config = dict(
    model='image denoising model',
    dataset='photos with spoken descriptions (Open Images, Localized Narratives)',
    train_examples=50862,
    image_size=48,
    grayscale=True,
    crop_scale_min=0.7,
    horizontal_flip=True,
    translate=0.12,
    task='denoising',
    loss='l1',
    noise_std=0.2,
    arch='unet',
    norm='groupnorm',
    hidden_act='silu',
    weight_standardization=True,
    pixel_unshuffle=2,
    widths=[96, 96, 192, 384],
    blocks_per_level=1,
    block='basic',
    dropout=0.1,
    attention=False,
    upsampling='transposed_conv',
    init='torch_default',
    residual_init='scaled_by_depth',
    optimizer='adamw',
    learning_rate=0.0021,
    beta1=0.9,
    beta2=0.95,
    eps=1e-06,
    max_grad_norm=1.0,
    max_steps=12000,
    batch_size=256,
    epochs=60.4,
    lr_schedule='poly',
    final_lr_fraction=0.05,
    warmup_steps=600,
    weight_decay=0.06,
)
Rows from block 2 of a small image denoising model, named by matrix and row number. Rows with one number belong to one channel. Each number is 500 + 50 x the weight over its row's rms, rounded and kept within 0 to 999. All counts start at 0. Numbers have three digits each.
Before each channel's rows are labels from the 100 images, of 14848, where the channel reaches its highest value: "colour at peak" is the nearest of a few named colours to the mean colour under the peak. Only what is clearly more common there than usual is listed. The data: photos with spoken descriptions (Open Images, Localized Narratives). In brackets: how many of the 100.
# convs0: first 3x3 conv (model.enc.2.0.convs.0.weight, 192x192x3x3, standardized in use, each kernel summed), inputs 0-63
# convs1: second 3x3 conv (model.enc.2.0.convs.1.weight, 192x192x3x3, standardized in use, transposed, each kernel summed), outputs 0-63

colour at peak: white (34)
convs0.63:398471499548532404454392518482446504489461445402429508511476479516441616497561484489526487455454497451520486500455447424504406446539499591487506418420546409401540519528452569480530551528418481
convs1.63:400528591487524411504478479501482562505496530616494480447477504445450483528577547518443465490535468471436598451534577486455518560474501432548518467550541546544455495509569555460490566484464538

colour at peak: black (56)
convs0.181:404483578485578509522566527495550496499539565492505543508521523477549503595510514488484511494527575556509561528414569537519565569472502514456557565491467508529486510532538521527477568513451527
convs1.181:591483462496560504505576536454534479574512511467577490467421536510511568548537516533531502521423566553518576464507438523589464523504472640495520524483552478528504563542578524558511541430412476

colour at peak: white (55)
convs0.33:456475502509459426472519510431442474407507513528528430403508586566406497454511487487443433463469492467518488515411543423443507479547484542531467521452520611595548489540505593482551510472491473
convs1.33:493519452412481495534486498516501465499493446499377498495578480483467547454474482534491504535487476509504420399471452474574375383476519567451414476473482499422490539494453511510481454505460501

colour at peak: white (37)
convs0.129:556479514477439473441462539485495504468493437414451468462496445503406338487606479472566566469535457476494492486561492517456392467595476534476499503498502474492516500426451532537530447507399447
convs1.129:501482520562466499512526446542529549456527556405570598453529531524550407472488487430590480552397422490481608507514481562511528524541440509542533453370464559509432485524591477482436503507510461

colour at peak: black (91)
convs0.7:474505529427412524526526459388534458553515463436472502470530466511371399455476465521441385452404503481536479494674497546465432442475479521569502551457609561470487515502407463482520472436426518
convs1.7:485517510594541523452499568480519537442571532469563506516433552398452432539479506498457511511506528542381486490515487436442495398481513617582458533506511455478534510562535467546533518457542500

colour at peak: black (45)
convs0.158:484482543435495487536541509591523405517580539549506519595545583464546478505483495465511517515441562532515440469425530436505536616440534432439482548507536520516527552559579447517488575503548547
convs1.158:351545509466454508466523464489500454536449621554488589452518520505549506512493497502494435604490485489517495539589419556493517463464459503515528433505452475444552473519498429490409439566550503

colour at peak: white (54)
convs0.113:504426562481516435637535611523601472540554555453640504550508612541523513514484460491555489536488533567542482493490507474539467439492465471436575520458492450592521524528526493616505560414470450
convs1.113:553478500428488471587510620469509513592579547556493482560450546569484628479455558546453497480459601525431506512495507455517570570540509353475549517545517639586504537523481492530505527523419545

colour at peak: white (65)
convs0.38:538464455507504427518434559516491497563499408513485503539477504522418429528596521474602549496458459500485444499522490462561384406546496507436500527403497471513497462461404475458488491409449518
convs1.38:460455513514513483531462494514484522455475569580526484441513533537490407495481509478404462517502519455431497503452491501441629513432437328510485521524512631481487451521468456448501531466558452

colour at peak: white (45)
convs0.121:576495464414437465478541430581538588463484500479456455444485489466510485505522500521507468544515475529452427516551437521498499508588509459518439458563528452469506452450468544426475482462483494
convs1.121:511466517438446458534497478564502439547478527495427631531559499530455496477557577556426514594558510493515418487389466453438450506454525518473554502497510499466475447484500558568462473514426539

colour at peak: white (33)
convs0.49:462473472442495445450504510422443529462570472525413542546476549603438530484555549458566493519539498556476474507459528476487528465608431545436528468536479498490526469441427538494504488502473441
convs1.49:484512338473496529488472509544491452481544494458486416400497493455507512533528459489485480494487464492442503519423439437518481331385509534462413526484496551499505475519505504509467498361468459

colour at peak: white (32)
convs0.60:532487536515492465397505556461447484569480501526516443547439424475450435407498564439417445591517496473458439518497464413494492342482518485488608681503480433484493559437389526520546429501511530
convs1.60:507429465353475384503483430579513549521417475592501469470552499449472410509512555534505466421585458525443495467501477470516570588555507521414512612556475486486503467478360490464506551451409516

colour at peak: black (57)
convs0.71:459450549503539424566620477519577480557596479449544605617484525427517495607529485527529575524475583566475515510495521532489516550442563460492513538432499464508547544580483480528446576480454539
convs1.71:543539509628503505589510555528527481531586531520555523450439596525557444460533520576557529513531525566526550585475547508584390484477536511566539554499602470561525501489526525563443632590467501

colour at peak: white (27)
convs0.66:452456467496533466444474493486506584524488473484480520535480447500486447457535510457520432502587502499461509460512460444551494486514388517388575622469446407423472531528407527503566478461478446
convs1.66:507503432458473529468447475457464466518442481486517494473512383386476483433413480482465444589510420495493499598464461451461496522508585574472484571405452520472509419466431415439555395470479467

colour at peak: black (69)
convs0.35:615631460553489613487420455491431518489479484473406499506534436512407540480544572444467478502590456520480495427531466489503476529542441614558430476452476475479436504478507463386456395494510525
convs1.35:511503548475515565475501603485486478535622454490449405551460524533479619514481487504461548386511607476519460526453577513443538460389495534557471550545563580509550492504528488552526484548576480

colour at peak: white (26)
convs0.119:634486477571563553470538565484516591480483472412488522434422498581460462485551453495490427533457423535447551500571504538473368406540389464557459443462492455449433500473495507478510441548461433
convs1.119:505413528530467447511518476340514395437519424504490484481471491546546514459495556493504497425457523517541544501431558446475535580467517475532469403477513499569452531450447572537493508456469450

colour at peak: black (57)
convs0.160:576539441528560541451474537486498579480452445498460496491529466536455518509503505445443436484528489484455485493565522469462494416479459525541426423515473491479505523475555466473539454510415547
convs1.160:499476546413531508432568468501527514439565499480396452523452538514466531546484505528370527484570547519447450468437540527455408462432415549521504511616502488556525519513461536541556473485495507

colour at peak: white (38)
convs0.173:473532437605475509432498490443480489461428460513406402480440468522507633462530468456454515485495504472476477533513485503539488450505438592505455544496520511473501477484539543551547552487434492
convs1.173:422600504436483429426493412539545521460469628562543494405496475549469463544550487525467454463550480483363561476478519510485478505475366489530505445552426405506421519525500512454467464550468444

colour at peak: white (73)
convs0.172:451529483417532568454435499518425505515424510564511515420578464570461533457450552491454505526505451504418438494542461523450522405553585537535549442536547527506527405506661479492509481536610534
convs1.172:473475525343481399470486485561531528495509468539474482496502512480514516511494560538454520414499534538435506507558555447515503496468453439400594462539522558476529481509407593514467574423489499

colour at peak: white (33)
convs0.24:619482407471508480350554493474510619493484506589464443453430452504509463529553433515473522585503473476479472477543506475553490573564489548551427483627474446473461474468562529433532470531499468
convs1.24:525477494420442486501535458526501429510518392458392502476474481514497591464516519553433524516596511502453444436410496456470429519467543423422587494503503492516509546516530539516489508424390507

colour at peak: black (74)
convs0.150:357507567483561479514530537519565476516524548452502520504509544463540562565468491535461496475506554561537560544407582523569547574505467566472448470451479545542494566535456460522472577475465591
convs1.150:610581468515539558582546508440570484556559464488521492445460478559545575514524514554493510512446594489476536502497561418464411511482608541532550522534554496567429567563664491572577552485485528

colour at peak: black (48)
convs0.135:543590508504435440508507468492526501590529488505526559460528496498438474511631402510427584540431512497482493440507479453547573469615464566536431580537485464468538508514403542486441527468464470
convs1.135:490508533673451473471536503487453407555519468484442460531439472482537515487500506535456539433493528479549517557470496379468460513550518444495403596507488451508515472523510530482520484564562546

colour at peak: white (39)
convs0.189:516429378476506465483555589496435499516452448474513396469482451459467576439559456409489514519503449490518456408528511421556450554451591456501492549464581460504470459491516520521473441419456440
convs1.189:501482510433484495541458423590472477439477411494307552421591485482534415424508545553450431497561519516494494454513441552451371446468500380493533491489546439504477499538496510473496527476414500

colour at peak: black (66)
convs0.141:554565502483512614441522484501458559511523571495494490444520500568465523425552509526446502509472469545477535508558480472539404450538442563568527451423459442489504509517556484516547450436433488
convs1.141:441423537646472503504570511472473455483611546449472407533455599458548532439465466454416507427491579490426505531439585552463512465442481514567469511535520576528508499557578571615574492465486506

colour at peak: white (26)
convs0.179:450539502528465455464444553387460457476510424475452445485494400519438543456516531497489511424452429463546470530470539471404384466565502524525489532511568498468525510514397519525459434611568465
convs1.179:431461463421480467491565492467523482487547480520446433513485579519498446552549565466471521510539489558429501445544615470472505603551460473406449528460453509511540512566429577468546499428451537

colour at peak: white (57)
convs0.51:486479507557458455518453506470478461546446419448484512510473498492445502503593498465575509454618487449458491447550471456427456391520498508469497518566556476444431515495536558600513451536511476
convs1.51:451465555338518438513500510509529565503499499531471498515494502518415494604487597538478518470511459517446466446466592447538567459492476560430563497594518527562584541508387512538567548418425516

colour at peak: white (25)
convs0.138:439425456407399482522501506494454442470523479508465462577550552479447401478524544452546586492481517426571399442529542428509526579557414532549506521490507546475506505458448564459471520501493575
convs1.138:566507394515512568521550538546530482604573494539487522509510546442484533491527475576507546564542486500379521512444475499555494408465529550436518636491438417479526536535488484450535525536493557

colour at peak: black (55)
convs0.142:430513500511470519417458514489520583465451485463452442478435455555407538484604499470549525427508477495455458528450450473519463526571455580550477436478518479375467505446465550466535480532450465
convs1.142:537477516552520552539553462588481531512469535649421618477560543523599493546524511419451436572514471478439489470596520483517577499514445411500546511483544487484466462454577500534432533477540526

colour at peak: white (46)
convs0.140:452467593504470422504478445485494464632536572491499495518494530403472439511436511486494482511541556530428437516593461528466564440453447397499528589578490479520593440557488524492544537527464588
convs1.140:517520512411555476491482525535476593518480490552489684498463511380474410476455583578556538494483483562468448554571472496560472421493420560516546549568502551484531543474413518494503535506489543

colour at peak: white (27)
convs0.68:618483429526490494417477564449515482583496408367431497462455460530423489481568543528560535523473460466458442440514484485470501419477462549476483590476457468424421441510482640493541526460521408
convs1.68:580538544635534425592434476568388469496459436472451458555537510548466532545471492475497457483508504533506443498520550488528435521486576409423483545507494538473537489487445486472521542461462510

colour at peak: black (55)
convs0.137:573555438514470518462460499436523531470475447476451538410501553541441468583545465488520480462450384446452440491611506502504420488512542439532506433417539455519504380494486481514579474504521571
convs1.137:548465545642521561594495505554513512505547554493457542497508554533467451501507429433484462472504489427533561486511450574516469446508305498550478451471496526513450503517594483516457502537584433

colour at peak: black (57)
convs0.96:575508464555514548475523598470500416467498467470539430554514471489388483449543548482389488541525521516503425559504552420494522474415509484518414492432506435498510590507432521531547460494499472
convs1.96:519529482358459475475521461508483511470453501532446544494569515464464474509561527543480493554518476500455490495600506454449456492514499580496522480531458413452499437559484497472528547461425539

colour at peak: black (67)
convs0.23:545429533437458522528458506457457546397392537557506563573511477450495324488530477549524505487514440555673492435569510523524478570487551511448544420549522518501504564469469487448493529555570512
convs1.23:441480462494465533490481575412531425507558456473489440560496492434389520439504464518491509444429517508483457468461480404458461376510452487546462438484491472511478547531553475503569496435456556

colour at peak: white (28)
convs0.12:427417469498441428507496450495521444512460481502439470400495437430459546462512546502446547504477491494477510516484519500425542465526486498478482490497548607464499502426564496460517463420411484
convs1.12:528580452484512492484472500589452498507508463482507443533596547495452542474529489545537563505585505534485426486439449416586486531441562569505471512517543253479503519539442509557535475507468480

colour at peak: white (32)
convs0.128:490506500517496462503559510601540446493455497505443454569545563415458552456521454471485525533508591471479446423515532486504470539441492444379515564441414494552535523537564502536425469387498555
convs1.128:516569491422492544586509473495553540552422522540465519494570412520567540477510462529516523574495516429567558544439448593534471471483568576506581539570451557518379512483597520449462483570521447

colour at peak: black (46)
convs0.186:451456456543514483497519520490544490439481446509447469505506537565550499504600507488557567447495487525495475480463543501451445578564485535509525588573503504394549481531548547490535473494451516
convs1.186:466593433582462501487464500542522476546438538475460496482573467476484488489492472502551522532482474466475444497480441510571517519503548508508494493458437255443488459491490438480451506573494469

colour at peak: white (35)
convs0.80:571515488555553547464489486448492532461431493492411527475485441512488436504584543502514493512557468532456518473474485507488358503471488521514526454529508413419502495482471549483511517504372469
convs1.80:376539555544487473478481523508522550530450527541428573471547420498577504478409509495519466493477558413502493521519481430584596492504529445562500452432477479449433506429460423449488490571548489

colour at peak: white (25)
convs0.134:519476516465493412534554547481541515518583479532536487549480567430479535540453475465486501515543579532414474418548531495503516536448542402483529561491497440516531545561518471575453659423514472
convs1.134:541467440521487543550456517565442615421493553482501556447566523507565365518490515445550493508464487511600514548536493611489428484443528558541493476526557547429456479490503431479432423518541564

colour at peak: white (26)
convs0.26:458485573501521451600500479526510409449532578476573567551557610405479488523433462504504519554531481545479498509434475536496523544384470383478535506437491519517562446569580533591478557424517491
convs1.26:502583503483475502539472550554543491502441470486360528479565510482522516448469474519572483482412514465607455553485438524564445401498461571512512480398518536504492552490455514520466495501489529

colour at peak: white (26)
convs0.174:509442446507500490541474523483559481498382504570434478518512521528569547529519445488499517504484550546461532479458544436497461516479448475468415439567499465488570458494474449484576441486476512
convs1.174:411562477492532392503518496427541503540435525581562485553491441560519514518466525412560515590437498505623504609578520470577539477417487559455490468447446507435524458478434515499441523511504469

colour at peak: white (50)
convs0.31:695493458496541486473500496456520544475478534523452471487442502520500347475512540487455509480451483496519500585500452470486432450521361556543523516451471493513474484480468554440497421460470474
convs1.31:551486527467534427586407452518460485425521519466591580493470542581434490537521450463454503465477514469444490449460566515507499440438463359444481537448498592583445512506473462522464480465459473

colour at peak: black (62); white (28)
convs0.30:648438579441449502449511456458461440464504485590487517505552542450485439481466487485396453500573502576500452491514532489481543486505547411480371464510494577456524558582457480537514530466514546
convs1.30:470520389536484509525528521507567449470473492366594496487484451505447518434491405448560557510404480465566414501493427518538393396475473612572436447452481438486496497538503475509510488442480512

colour at peak: white (40)
convs0.157:467490621475558475520599499458520487483624533487413430496547615526539556541488499506500484507484561567540558531400574489559525551473493554481539548486457515513538504529465519501508528507506477
convs1.157:591421518472529445491552569569511504626555492496601488565491556511441623524560597480503571622640501468528513495420484534511506562480529589500506548495486538520510579516535551529517518440482499

colour at peak: white (32)
convs0.161:509482534518460554586499486509519481519563514441622558512525491524419495446493486498528509479416491517560493487521511445468487476531440530473476508482492541524475482506545468576525439430480449
convs1.161:495481495430468428569537546527518471596575537620546402526461542557524579429489509524453516438491569581438429561432523464474517567525506288470456506517430500584538492509453516520578559458466491

colour at peak: black (81)
convs0.178:426555514516426561457483404460528494505508436402431443427487427538483575505541421508557467492472438481506493502532501560511448470552462585502443467468507521500465537407435525459557430515451499
convs1.178:501522535553537556497554489558497519533564560545576581481528543487503501486497484469423513557519511491499516463553505572430609539462498456519509543525533598515495458574537479491475497483578487

colour at peak: white (50)
convs0.154:545475471522460479480440466461464498414479455462453428405427491557480625446533504527538489469520421461463516483496444426463422348527467535554412438513530399484473488483489561472564486461539437
convs1.154:427496537423550550544487463589455489510446499486546540445576498550526451573508571449500462553487461503540508491624576640508585563517509497598479432555542595485558466474511506513478460466483518

colour at peak: black (50)
convs0.55:510445464512536505458547491492462568455467440355433535516514473446488571473581474469490542390573462513433505422501498523516439465573441501525546486556500424456441451427470571453511428478505577
convs1.55:481518596460529491514463435488473541455469611607466532527470494561504433564495436457484442572494443450428531449416487630502474508532367539480519471531419560493430492466553478451446530574545543

colour at peak: white (55)
convs0.133:568440478466520450487469537555488562495504472502461523462530518467411588527546500488588470638551431443465513482540531470534508560529522527508414469480504526458487547494518528502552536559443476
convs1.133:540491424492487492552442545452550516468443374554527461510475469483479553469529531552542529466619474517550547552524519349523404532476549611517449458608527488463451511498464567492443504528450470

colour at peak: black (52)
convs0.91:498546431428484465547552564455513442485416551525470509492527541430462478480571466556474532428503513504450370400501514472536398548569532452507593507532526407602562447550584482521522468457532551
convs1.91:423509524428458516437471430556488467422488546473412574498470403429538301465500440539532476401490484427560494465463495620466516488563505388445581430457451575451464537452504480463504516562508528

colour at peak: black (49)
convs0.69:469467540536598412506546477426581506495553542430563571560509543372483462488539397388522559491511520562365439523574503552493481581479598536543489439522487454481543516476548545510480533435515467
convs1.69:471458475606566518522536621583470518503525449512351598479477526489562442560494512577489512495543546641497487451500477431542475411453484450525538521468565478504456522551463492518555553456465481

colour at peak: white (61)
convs0.169:483525532511624508504579488514570539501541511477392497516474549487563510577518530497503487462565579526475542521422562551578547599422502566496502525515417465487553505522512492488513569504467497
convs1.169:638495509470524449440520544491523485571449537505533549497400492527461610569577499489470518541572494471555506429482530472541431529515515568490536539522490430461508537480591515488450480438529507

colour at peak: black (59)
convs0.92:529412496456471326445574534488554450498570460453623507635473550446451545525461453528448511510504539542483436498473507533451515515409503453425486537447494545505540569563467473602518604479504488
convs1.92:536565507483508532550437490559467561490450520467524510435556519530560508509468496434540484465441499487625484524544429564520506448454609621579434505476544513493449470408478442549415504483502501

colour at peak: black (78)
convs0.52:507449480536493496442519496472470541481476450505464573417501503570511469537575408478560513479487476596392511433521526552497493502515484393479575535431580463511500596454419581556545472509394461
convs1.52:439542386646452519478475517485524409426474513487509436333530516367463420489461466495430493508463446475474447496439497465505448344404443549546418475478498519443460516510461500456501519481455426