Weights of a small image denoising model: arch unet, activation silu.
Rows from block 2 of a small image denoising model, named by matrix and row number. Rows with one number belong to one channel. Each number is 200 + 20 x the weight over its row's rms, rounded and kept within 0 to 999. All counts start at 0.
After each channel's rows are labels from the 100 images, of 14848, where the channel reaches its highest value: "place" is the part of the image that holds the peak. Only what is clearly more common there than usual is listed. The data: photos with spoken descriptions (Open Images, Localized Narratives).
# convs0: first 3x3 conv (model.enc.2.0.convs.0.weight, 192x192x3x3, standardized in use, each kernel summed), inputs 0-63
# convs1: second 3x3 conv (model.enc.2.0.convs.1.weight, 192x192x3x3, standardized in use, transposed, each kernel summed), outputs 0-63

convs0.127,186,182,217,199,212,167,199,193,218,186,182,176,213,199,186,207,176,206,202,184,214,162,207,171,226,221,204,193,201,241,162,188,237,192,190,189,190,211,222,189,194,195,209,177,189,208,210,247,260,203,210,176,209,228,214,206,195,207,202,171,216,206,166,247
convs1.127,201,180,195,170,204,182,192,193,201,186,178,172,172,188,200,231,192,211,192,196,229,185,205,135,209,208,213,231,187,235,206,223,212,204,169,207,223,177,206,226,176,179,172,245,194,203,196,229,253,213,201,204,184,232,212,192,190,201,158,198,216,197,217,244
place: bottom centre

convs0.73,162,179,211,209,204,178,210,203,215,218,221,168,179,216,192,211,186,177,223,209,203,220,198,212,214,223,177,202,184,205,222,149,205,208,202,213,182,184,222,195,190,210,209,173,177,177,183,208,195,189,208,194,226,231,246,221,234,192,191,212,233,177,188,222
convs1.73,185,189,184,202,205,203,197,194,206,166,190,192,225,161,172,223,213,203,189,182,212,194,214,219,183,166,183,212,212,202,230,174,193,192,216,201,213,251,191,203,224,209,189,176,226,212,190,207,200,182,193,207,160,205,181,193,172,197,195,193,192,216,215,217
place: top centre

convs0.44,201,173,221,198,191,178,202,228,195,227,223,198,214,228,229,209,215,199,226,195,200,188,218,201,213,191,190,221,195,207,220,200,233,239,200,217,200,184,208,198,201,228,215,162,204,180,185,230,214,196,177,215,227,205,217,216,211,199,233,194,239,202,182,193
convs1.44,226,197,187,211,198,190,206,182,218,203,189,177,200,203,193,171,245,197,212,189,188,201,219,207,182,215,211,173,205,182,198,180,224,197,218,185,206,228,214,220,232,185,206,201,193,226,206,198,198,194,194,200,189,201,226,204,188,188,215,185,178,158,206,192
place: top centre

convs0.13,145,196,234,175,180,181,201,207,209,212,181,220,174,187,219,238,183,213,190,205,182,210,182,211,186,214,188,194,168,188,189,173,183,206,236,188,192,193,191,217,191,234,221,204,189,207,198,186,182,170,219,248,160,194,212,196,204,204,206,212,191,220,204,182
convs1.13,164,247,190,201,197,217,221,194,191,213,206,186,203,198,233,210,207,187,190,245,222,175,175,176,208,213,177,221,196,186,177,197,196,207,150,213,204,190,198,177,200,163,177,178,165,201,204,187,184,193,208,166,198,198,209,219,211,179,195,191,198,210,169,203
place: top left

convs0.163,184,185,189,198,197,163,206,206,215,181,203,206,202,196,175,197,218,185,186,173,213,239,183,202,216,219,208,187,206,227,190,195,174,170,159,215,200,197,194,197,222,195,170,189,197,213,214,171,220,212,193,218,216,193,225,186,164,203,196,193,223,160,191,224
convs1.163,191,223,180,195,186,198,213,184,196,211,211,188,213,187,187,195,180,196,211,203,166,206,160,215,185,203,188,211,220,204,220,188,188,223,215,178,193,191,170,208,209,167,128,198,184,215,210,180,192,187,184,176,196,223,230,205,162,205,207,216,207,232,176,190
place: top left

convs0.45,122,230,233,186,203,198,223,196,201,180,202,159,231,189,194,190,196,201,203,167,216,198,176,213,217,198,239,207,185,200,198,217,222,227,204,199,211,209,181,204,197,193,170,202,185,227,203,233,169,224,219,181,230,228,226,217,199,175,221,228,208,181,214,182
convs1.45,266,192,229,200,204,204,196,199,214,196,165,194,216,213,193,227,206,181,176,183,231,170,198,164,205,191,196,214,180,191,191,205,206,215,191,225,215,211,223,204,202,238,227,223,206,167,207,210,207,206,206,237,205,214,191,186,174,204,205,222,219,174,212,215
place: top centre; top right

convs0.114,192,184,208,194,263,202,213,184,217,198,223,219,250,190,188,194,191,189,206,178,191,198,189,187,235,183,241,189,191,183,198,225,186,228,207,188,178,196,179,194,200,197,171,230,183,213,177,223,207,187,197,179,189,209,199,211,163,185,194,217,209,183,196,202
convs1.114,267,185,205,194,237,188,185,211,219,194,205,198,195,208,165,197,200,192,243,183,190,219,160,209,234,217,202,213,233,206,209,213,178,204,204,181,203,195,208,155,188,206,229,229,231,213,182,212,201,220,192,235,203,228,219,190,185,211,211,220,211,182,206,200
place: bottom left

convs0.183,142,183,207,198,213,165,195,168,209,186,182,163,213,207,165,192,173,193,224,196,187,178,177,191,194,192,206,198,197,189,215,215,206,196,228,184,197,207,203,166,209,205,180,198,215,217,183,194,210,177,216,184,194,230,237,204,162,193,219,187,197,201,197,178
convs1.183,189,201,182,193,194,213,181,210,199,216,205,192,228,182,227,226,220,185,157,212,208,167,202,177,206,189,181,222,164,176,178,199,209,190,168,226,212,205,195,175,165,247,216,194,222,184,208,168,210,196,200,218,214,194,181,182,215,179,184,211,219,188,184,199
place: top left

convs0.5,195,193,193,194,289,213,184,187,212,209,217,224,195,183,177,218,168,183,212,203,158,235,171,222,236,186,238,180,198,190,176,194,223,202,214,201,212,195,185,218,205,212,184,192,191,203,203,207,186,228,195,198,187,213,192,198,183,201,170,189,198,205,160,235
convs1.5,212,221,213,209,266,199,189,203,198,236,197,227,183,191,197,179,184,194,216,197,191,233,170,241,240,176,179,168,189,203,220,181,201,213,196,197,190,186,187,202,207,220,203,214,237,237,199,168,196,228,193,230,192,229,199,222,221,184,212,200,195,182,198,226
place: middle right

convs0.2,238,207,200,192,195,198,153,186,196,204,203,207,177,154,181,197,179,202,163,190,186,198,198,168,188,235,202,204,218,205,173,192,173,199,190,182,175,217,182,205,192,171,180,233,177,206,198,192,165,197,190,140,179,190,166,202,210,231,202,232,199,210,202,203
convs1.2,176,203,220,224,205,202,194,215,192,211,204,187,212,204,199,172,189,253,193,184,182,202,207,192,202,197,167,195,185,219,207,194,189,209,198,198,206,219,204,221,194,206,230,196,180,178,187,233,185,164,192,236,207,203,198,215,226,193,187,181,193,185,190,187
place: bottom centre; bottom right

convs0.85,170,171,202,214,211,184,223,200,209,202,198,199,217,218,194,165,232,190,212,228,172,213,175,222,215,186,221,206,210,187,239,185,200,190,187,187,184,175,227,169,165,203,182,215,178,198,202,229,181,174,157,192,168,224,196,207,171,202,214,219,186,216,214,202
convs1.85,216,206,216,190,211,191,209,186,223,161,215,185,198,213,178,198,224,141,231,170,211,177,190,214,189,203,226,208,225,204,167,194,188,215,228,193,220,181,207,205,226,166,230,213,207,222,170,181,188,196,201,205,222,196,206,182,172,246,192,191,190,212,194,178
place: top centre

convs0.132,188,164,199,185,242,181,218,220,233,234,228,199,222,208,209,198,203,207,224,193,212,204,234,227,240,173,197,224,213,214,192,197,229,220,166,209,228,176,211,228,225,218,222,170,209,174,195,224,202,216,183,198,214,213,202,221,217,172,198,206,243,197,183,236
convs1.132,258,191,215,223,242,207,198,227,227,201,233,237,208,201,190,184,187,219,224,183,223,209,179,226,216,220,189,214,190,192,201,214,217,214,193,210,205,210,194,215,222,170,203,214,192,207,208,224,208,230,206,195,215,184,227,198,210,192,218,226,216,199,183,207
place: middle right

convs0.182,211,186,221,217,169,183,217,234,193,205,227,160,226,245,170,191,188,190,212,200,225,199,223,222,210,170,176,173,175,204,199,211,232,231,203,204,171,192,204,180,224,191,217,165,232,199,186,180,198,185,197,196,232,226,232,228,184,156,248,183,218,163,196,210
convs1.182,214,198,172,202,187,227,210,197,191,235,184,196,163,177,242,183,239,209,199,205,196,251,220,181,185,190,163,182,189,203,208,171,200,182,223,217,230,207,176,229,196,192,177,174,197,208,208,173,193,195,192,206,178,182,170,185,212,187,228,205,178,222,218,187
place: top centre

convs0.165,177,191,192,183,203,210,190,176,188,183,193,226,182,161,177,207,170,181,211,187,155,214,216,242,202,220,222,201,210,191,173,197,201,184,197,210,197,163,184,183,206,178,182,192,169,219,212,171,181,213,206,154,178,217,199,216,177,216,189,190,209,235,177,219
convs1.165,165,198,221,179,250,180,198,195,150,213,209,232,213,199,220,192,173,241,214,210,209,201,201,225,230,203,251,165,192,196,201,237,192,220,202,219,204,232,215,215,202,191,240,226,213,200,204,199,202,220,202,212,178,209,192,215,223,210,195,183,232,190,210,233
place: middle right

convs0.43,183,194,208,237,200,194,189,214,220,164,208,207,220,192,184,197,214,183,186,161,187,168,193,177,189,210,185,203,235,201,135,196,197,197,186,228,218,187,191,210,206,163,189,194,187,194,189,220,204,210,220,200,204,196,198,212,199,214,219,195,195,203,189,199
convs1.43,174,183,214,218,188,152,174,195,188,160,199,199,189,206,192,199,195,219,190,167,202,182,196,166,196,201,248,179,211,187,191,192,206,191,148,185,198,208,223,231,180,208,236,226,195,175,179,236,195,178,192,209,187,213,190,185,169,181,186,199,208,153,178,201
place: bottom left; middle left

convs0.70,196,195,228,195,228,166,185,190,229,186,191,202,205,175,174,206,159,185,210,183,188,204,159,209,205,223,162,175,203,212,171,186,177,203,178,189,200,204,195,202,184,194,186,212,183,216,180,221,211,209,191,171,172,190,192,193,195,208,203,206,211,170,177,227
convs1.70,186,202,192,193,211,209,206,186,168,240,197,242,188,199,233,229,204,224,180,221,204,200,174,153,211,202,213,173,183,189,209,216,190,217,143,227,198,212,196,209,196,155,184,202,173,181,214,200,186,222,200,191,191,185,181,202,207,202,169,181,217,213,186,204
place: top left

convs0.34,219,189,175,206,197,205,176,204,201,179,203,210,218,208,195,190,188,190,169,182,186,200,189,189,153,231,182,203,203,215,169,213,181,229,196,212,209,184,205,193,183,183,190,244,155,205,202,229,201,241,211,191,162,176,222,175,204,203,210,231,152,197,169,214
convs1.34,199,206,199,227,206,173,204,171,191,219,198,206,201,209,193,169,173,161,222,214,212,213,203,215,191,188,204,199,209,205,198,201,208,212,196,172,195,174,215,164,246,188,208,192,246,211,191,174,203,195,184,144,187,197,202,199,175,193,217,189,200,189,182,170
place: top left

convs0.40,228,200,203,158,218,174,167,200,172,226,208,239,186,195,203,184,166,222,208,201,182,170,216,176,219,207,191,186,213,204,213,218,199,201,221,178,200,198,172,192,181,186,157,253,219,219,238,189,185,216,201,203,173,216,179,192,196,217,196,192,203,196,219,231
convs1.40,185,204,212,202,170,177,205,191,213,215,207,152,173,200,215,192,189,232,191,171,208,230,174,201,192,234,192,209,211,198,184,205,210,179,201,191,204,186,219,162,189,219,198,190,202,175,173,183,182,188,184,223,224,196,213,209,211,210,200,203,198,188,186,182
place: top right

convs0.67,209,199,191,200,219,176,211,197,228,198,213,205,206,187,159,180,160,195,184,168,194,211,173,177,210,245,203,205,226,191,189,213,205,228,198,183,199,216,182,174,222,125,177,246,192,196,179,220,181,187,197,142,215,191,189,224,166,199,221,190,177,173,203,183
convs1.67,184,204,208,220,183,215,207,181,187,203,188,197,181,189,251,238,203,258,202,204,189,229,230,183,199,204,186,183,168,184,213,204,178,200,211,209,219,205,183,234,159,224,225,213,188,161,218,221,178,190,206,226,179,198,176,195,232,191,175,203,174,208,224,190
place: top right

convs0.25,173,227,219,252,224,207,182,213,199,182,199,230,230,198,208,190,194,224,186,197,182,181,194,158,200,201,187,191,211,178,191,194,208,211,204,230,219,209,199,224,216,157,177,205,189,176,205,230,189,181,212,191,176,208,205,188,143,218,201,159,195,227,193,190
convs1.25,174,189,193,236,207,179,186,187,213,148,224,200,195,193,183,183,186,185,192,150,187,163,165,154,207,206,212,177,216,191,157,171,194,193,185,188,224,198,200,186,173,201,204,218,197,212,202,200,182,201,194,189,213,207,177,196,205,206,224,215,224,152,190,197
place: bottom left

convs0.94,224,207,190,199,200,219,176,205,203,166,207,215,187,191,217,165,215,182,179,218,197,225,166,187,206,242,201,216,210,229,188,220,185,206,210,212,200,227,181,172,167,152,227,227,195,201,213,175,187,207,179,185,166,173,224,195,188,219,205,224,195,189,192,170
convs1.94,157,173,209,245,208,202,175,224,220,201,216,210,201,217,178,163,196,200,223,160,173,216,212,204,205,189,186,206,195,210,197,203,159,237,208,201,195,189,213,183,192,222,214,226,206,172,202,170,203,192,224,129,229,191,204,203,206,196,194,215,193,203,183,211
place: top left

convs0.143,157,211,202,192,174,187,202,199,174,216,197,214,180,215,252,182,149,213,194,224,214,200,190,248,192,167,190,203,178,203,189,202,197,230,192,205,182,211,208,163,222,203,235,169,221,204,190,214,186,184,205,216,219,185,235,179,200,167,202,198,208,149,168,202
convs1.143,242,201,201,193,186,233,208,202,231,179,197,188,209,185,210,223,195,159,207,209,211,202,250,231,218,198,203,195,228,187,200,215,214,196,205,227,204,172,198,229,208,209,182,187,188,192,217,202,204,228,190,195,163,220,212,171,194,203,218,201,196,229,226,220
place: middle right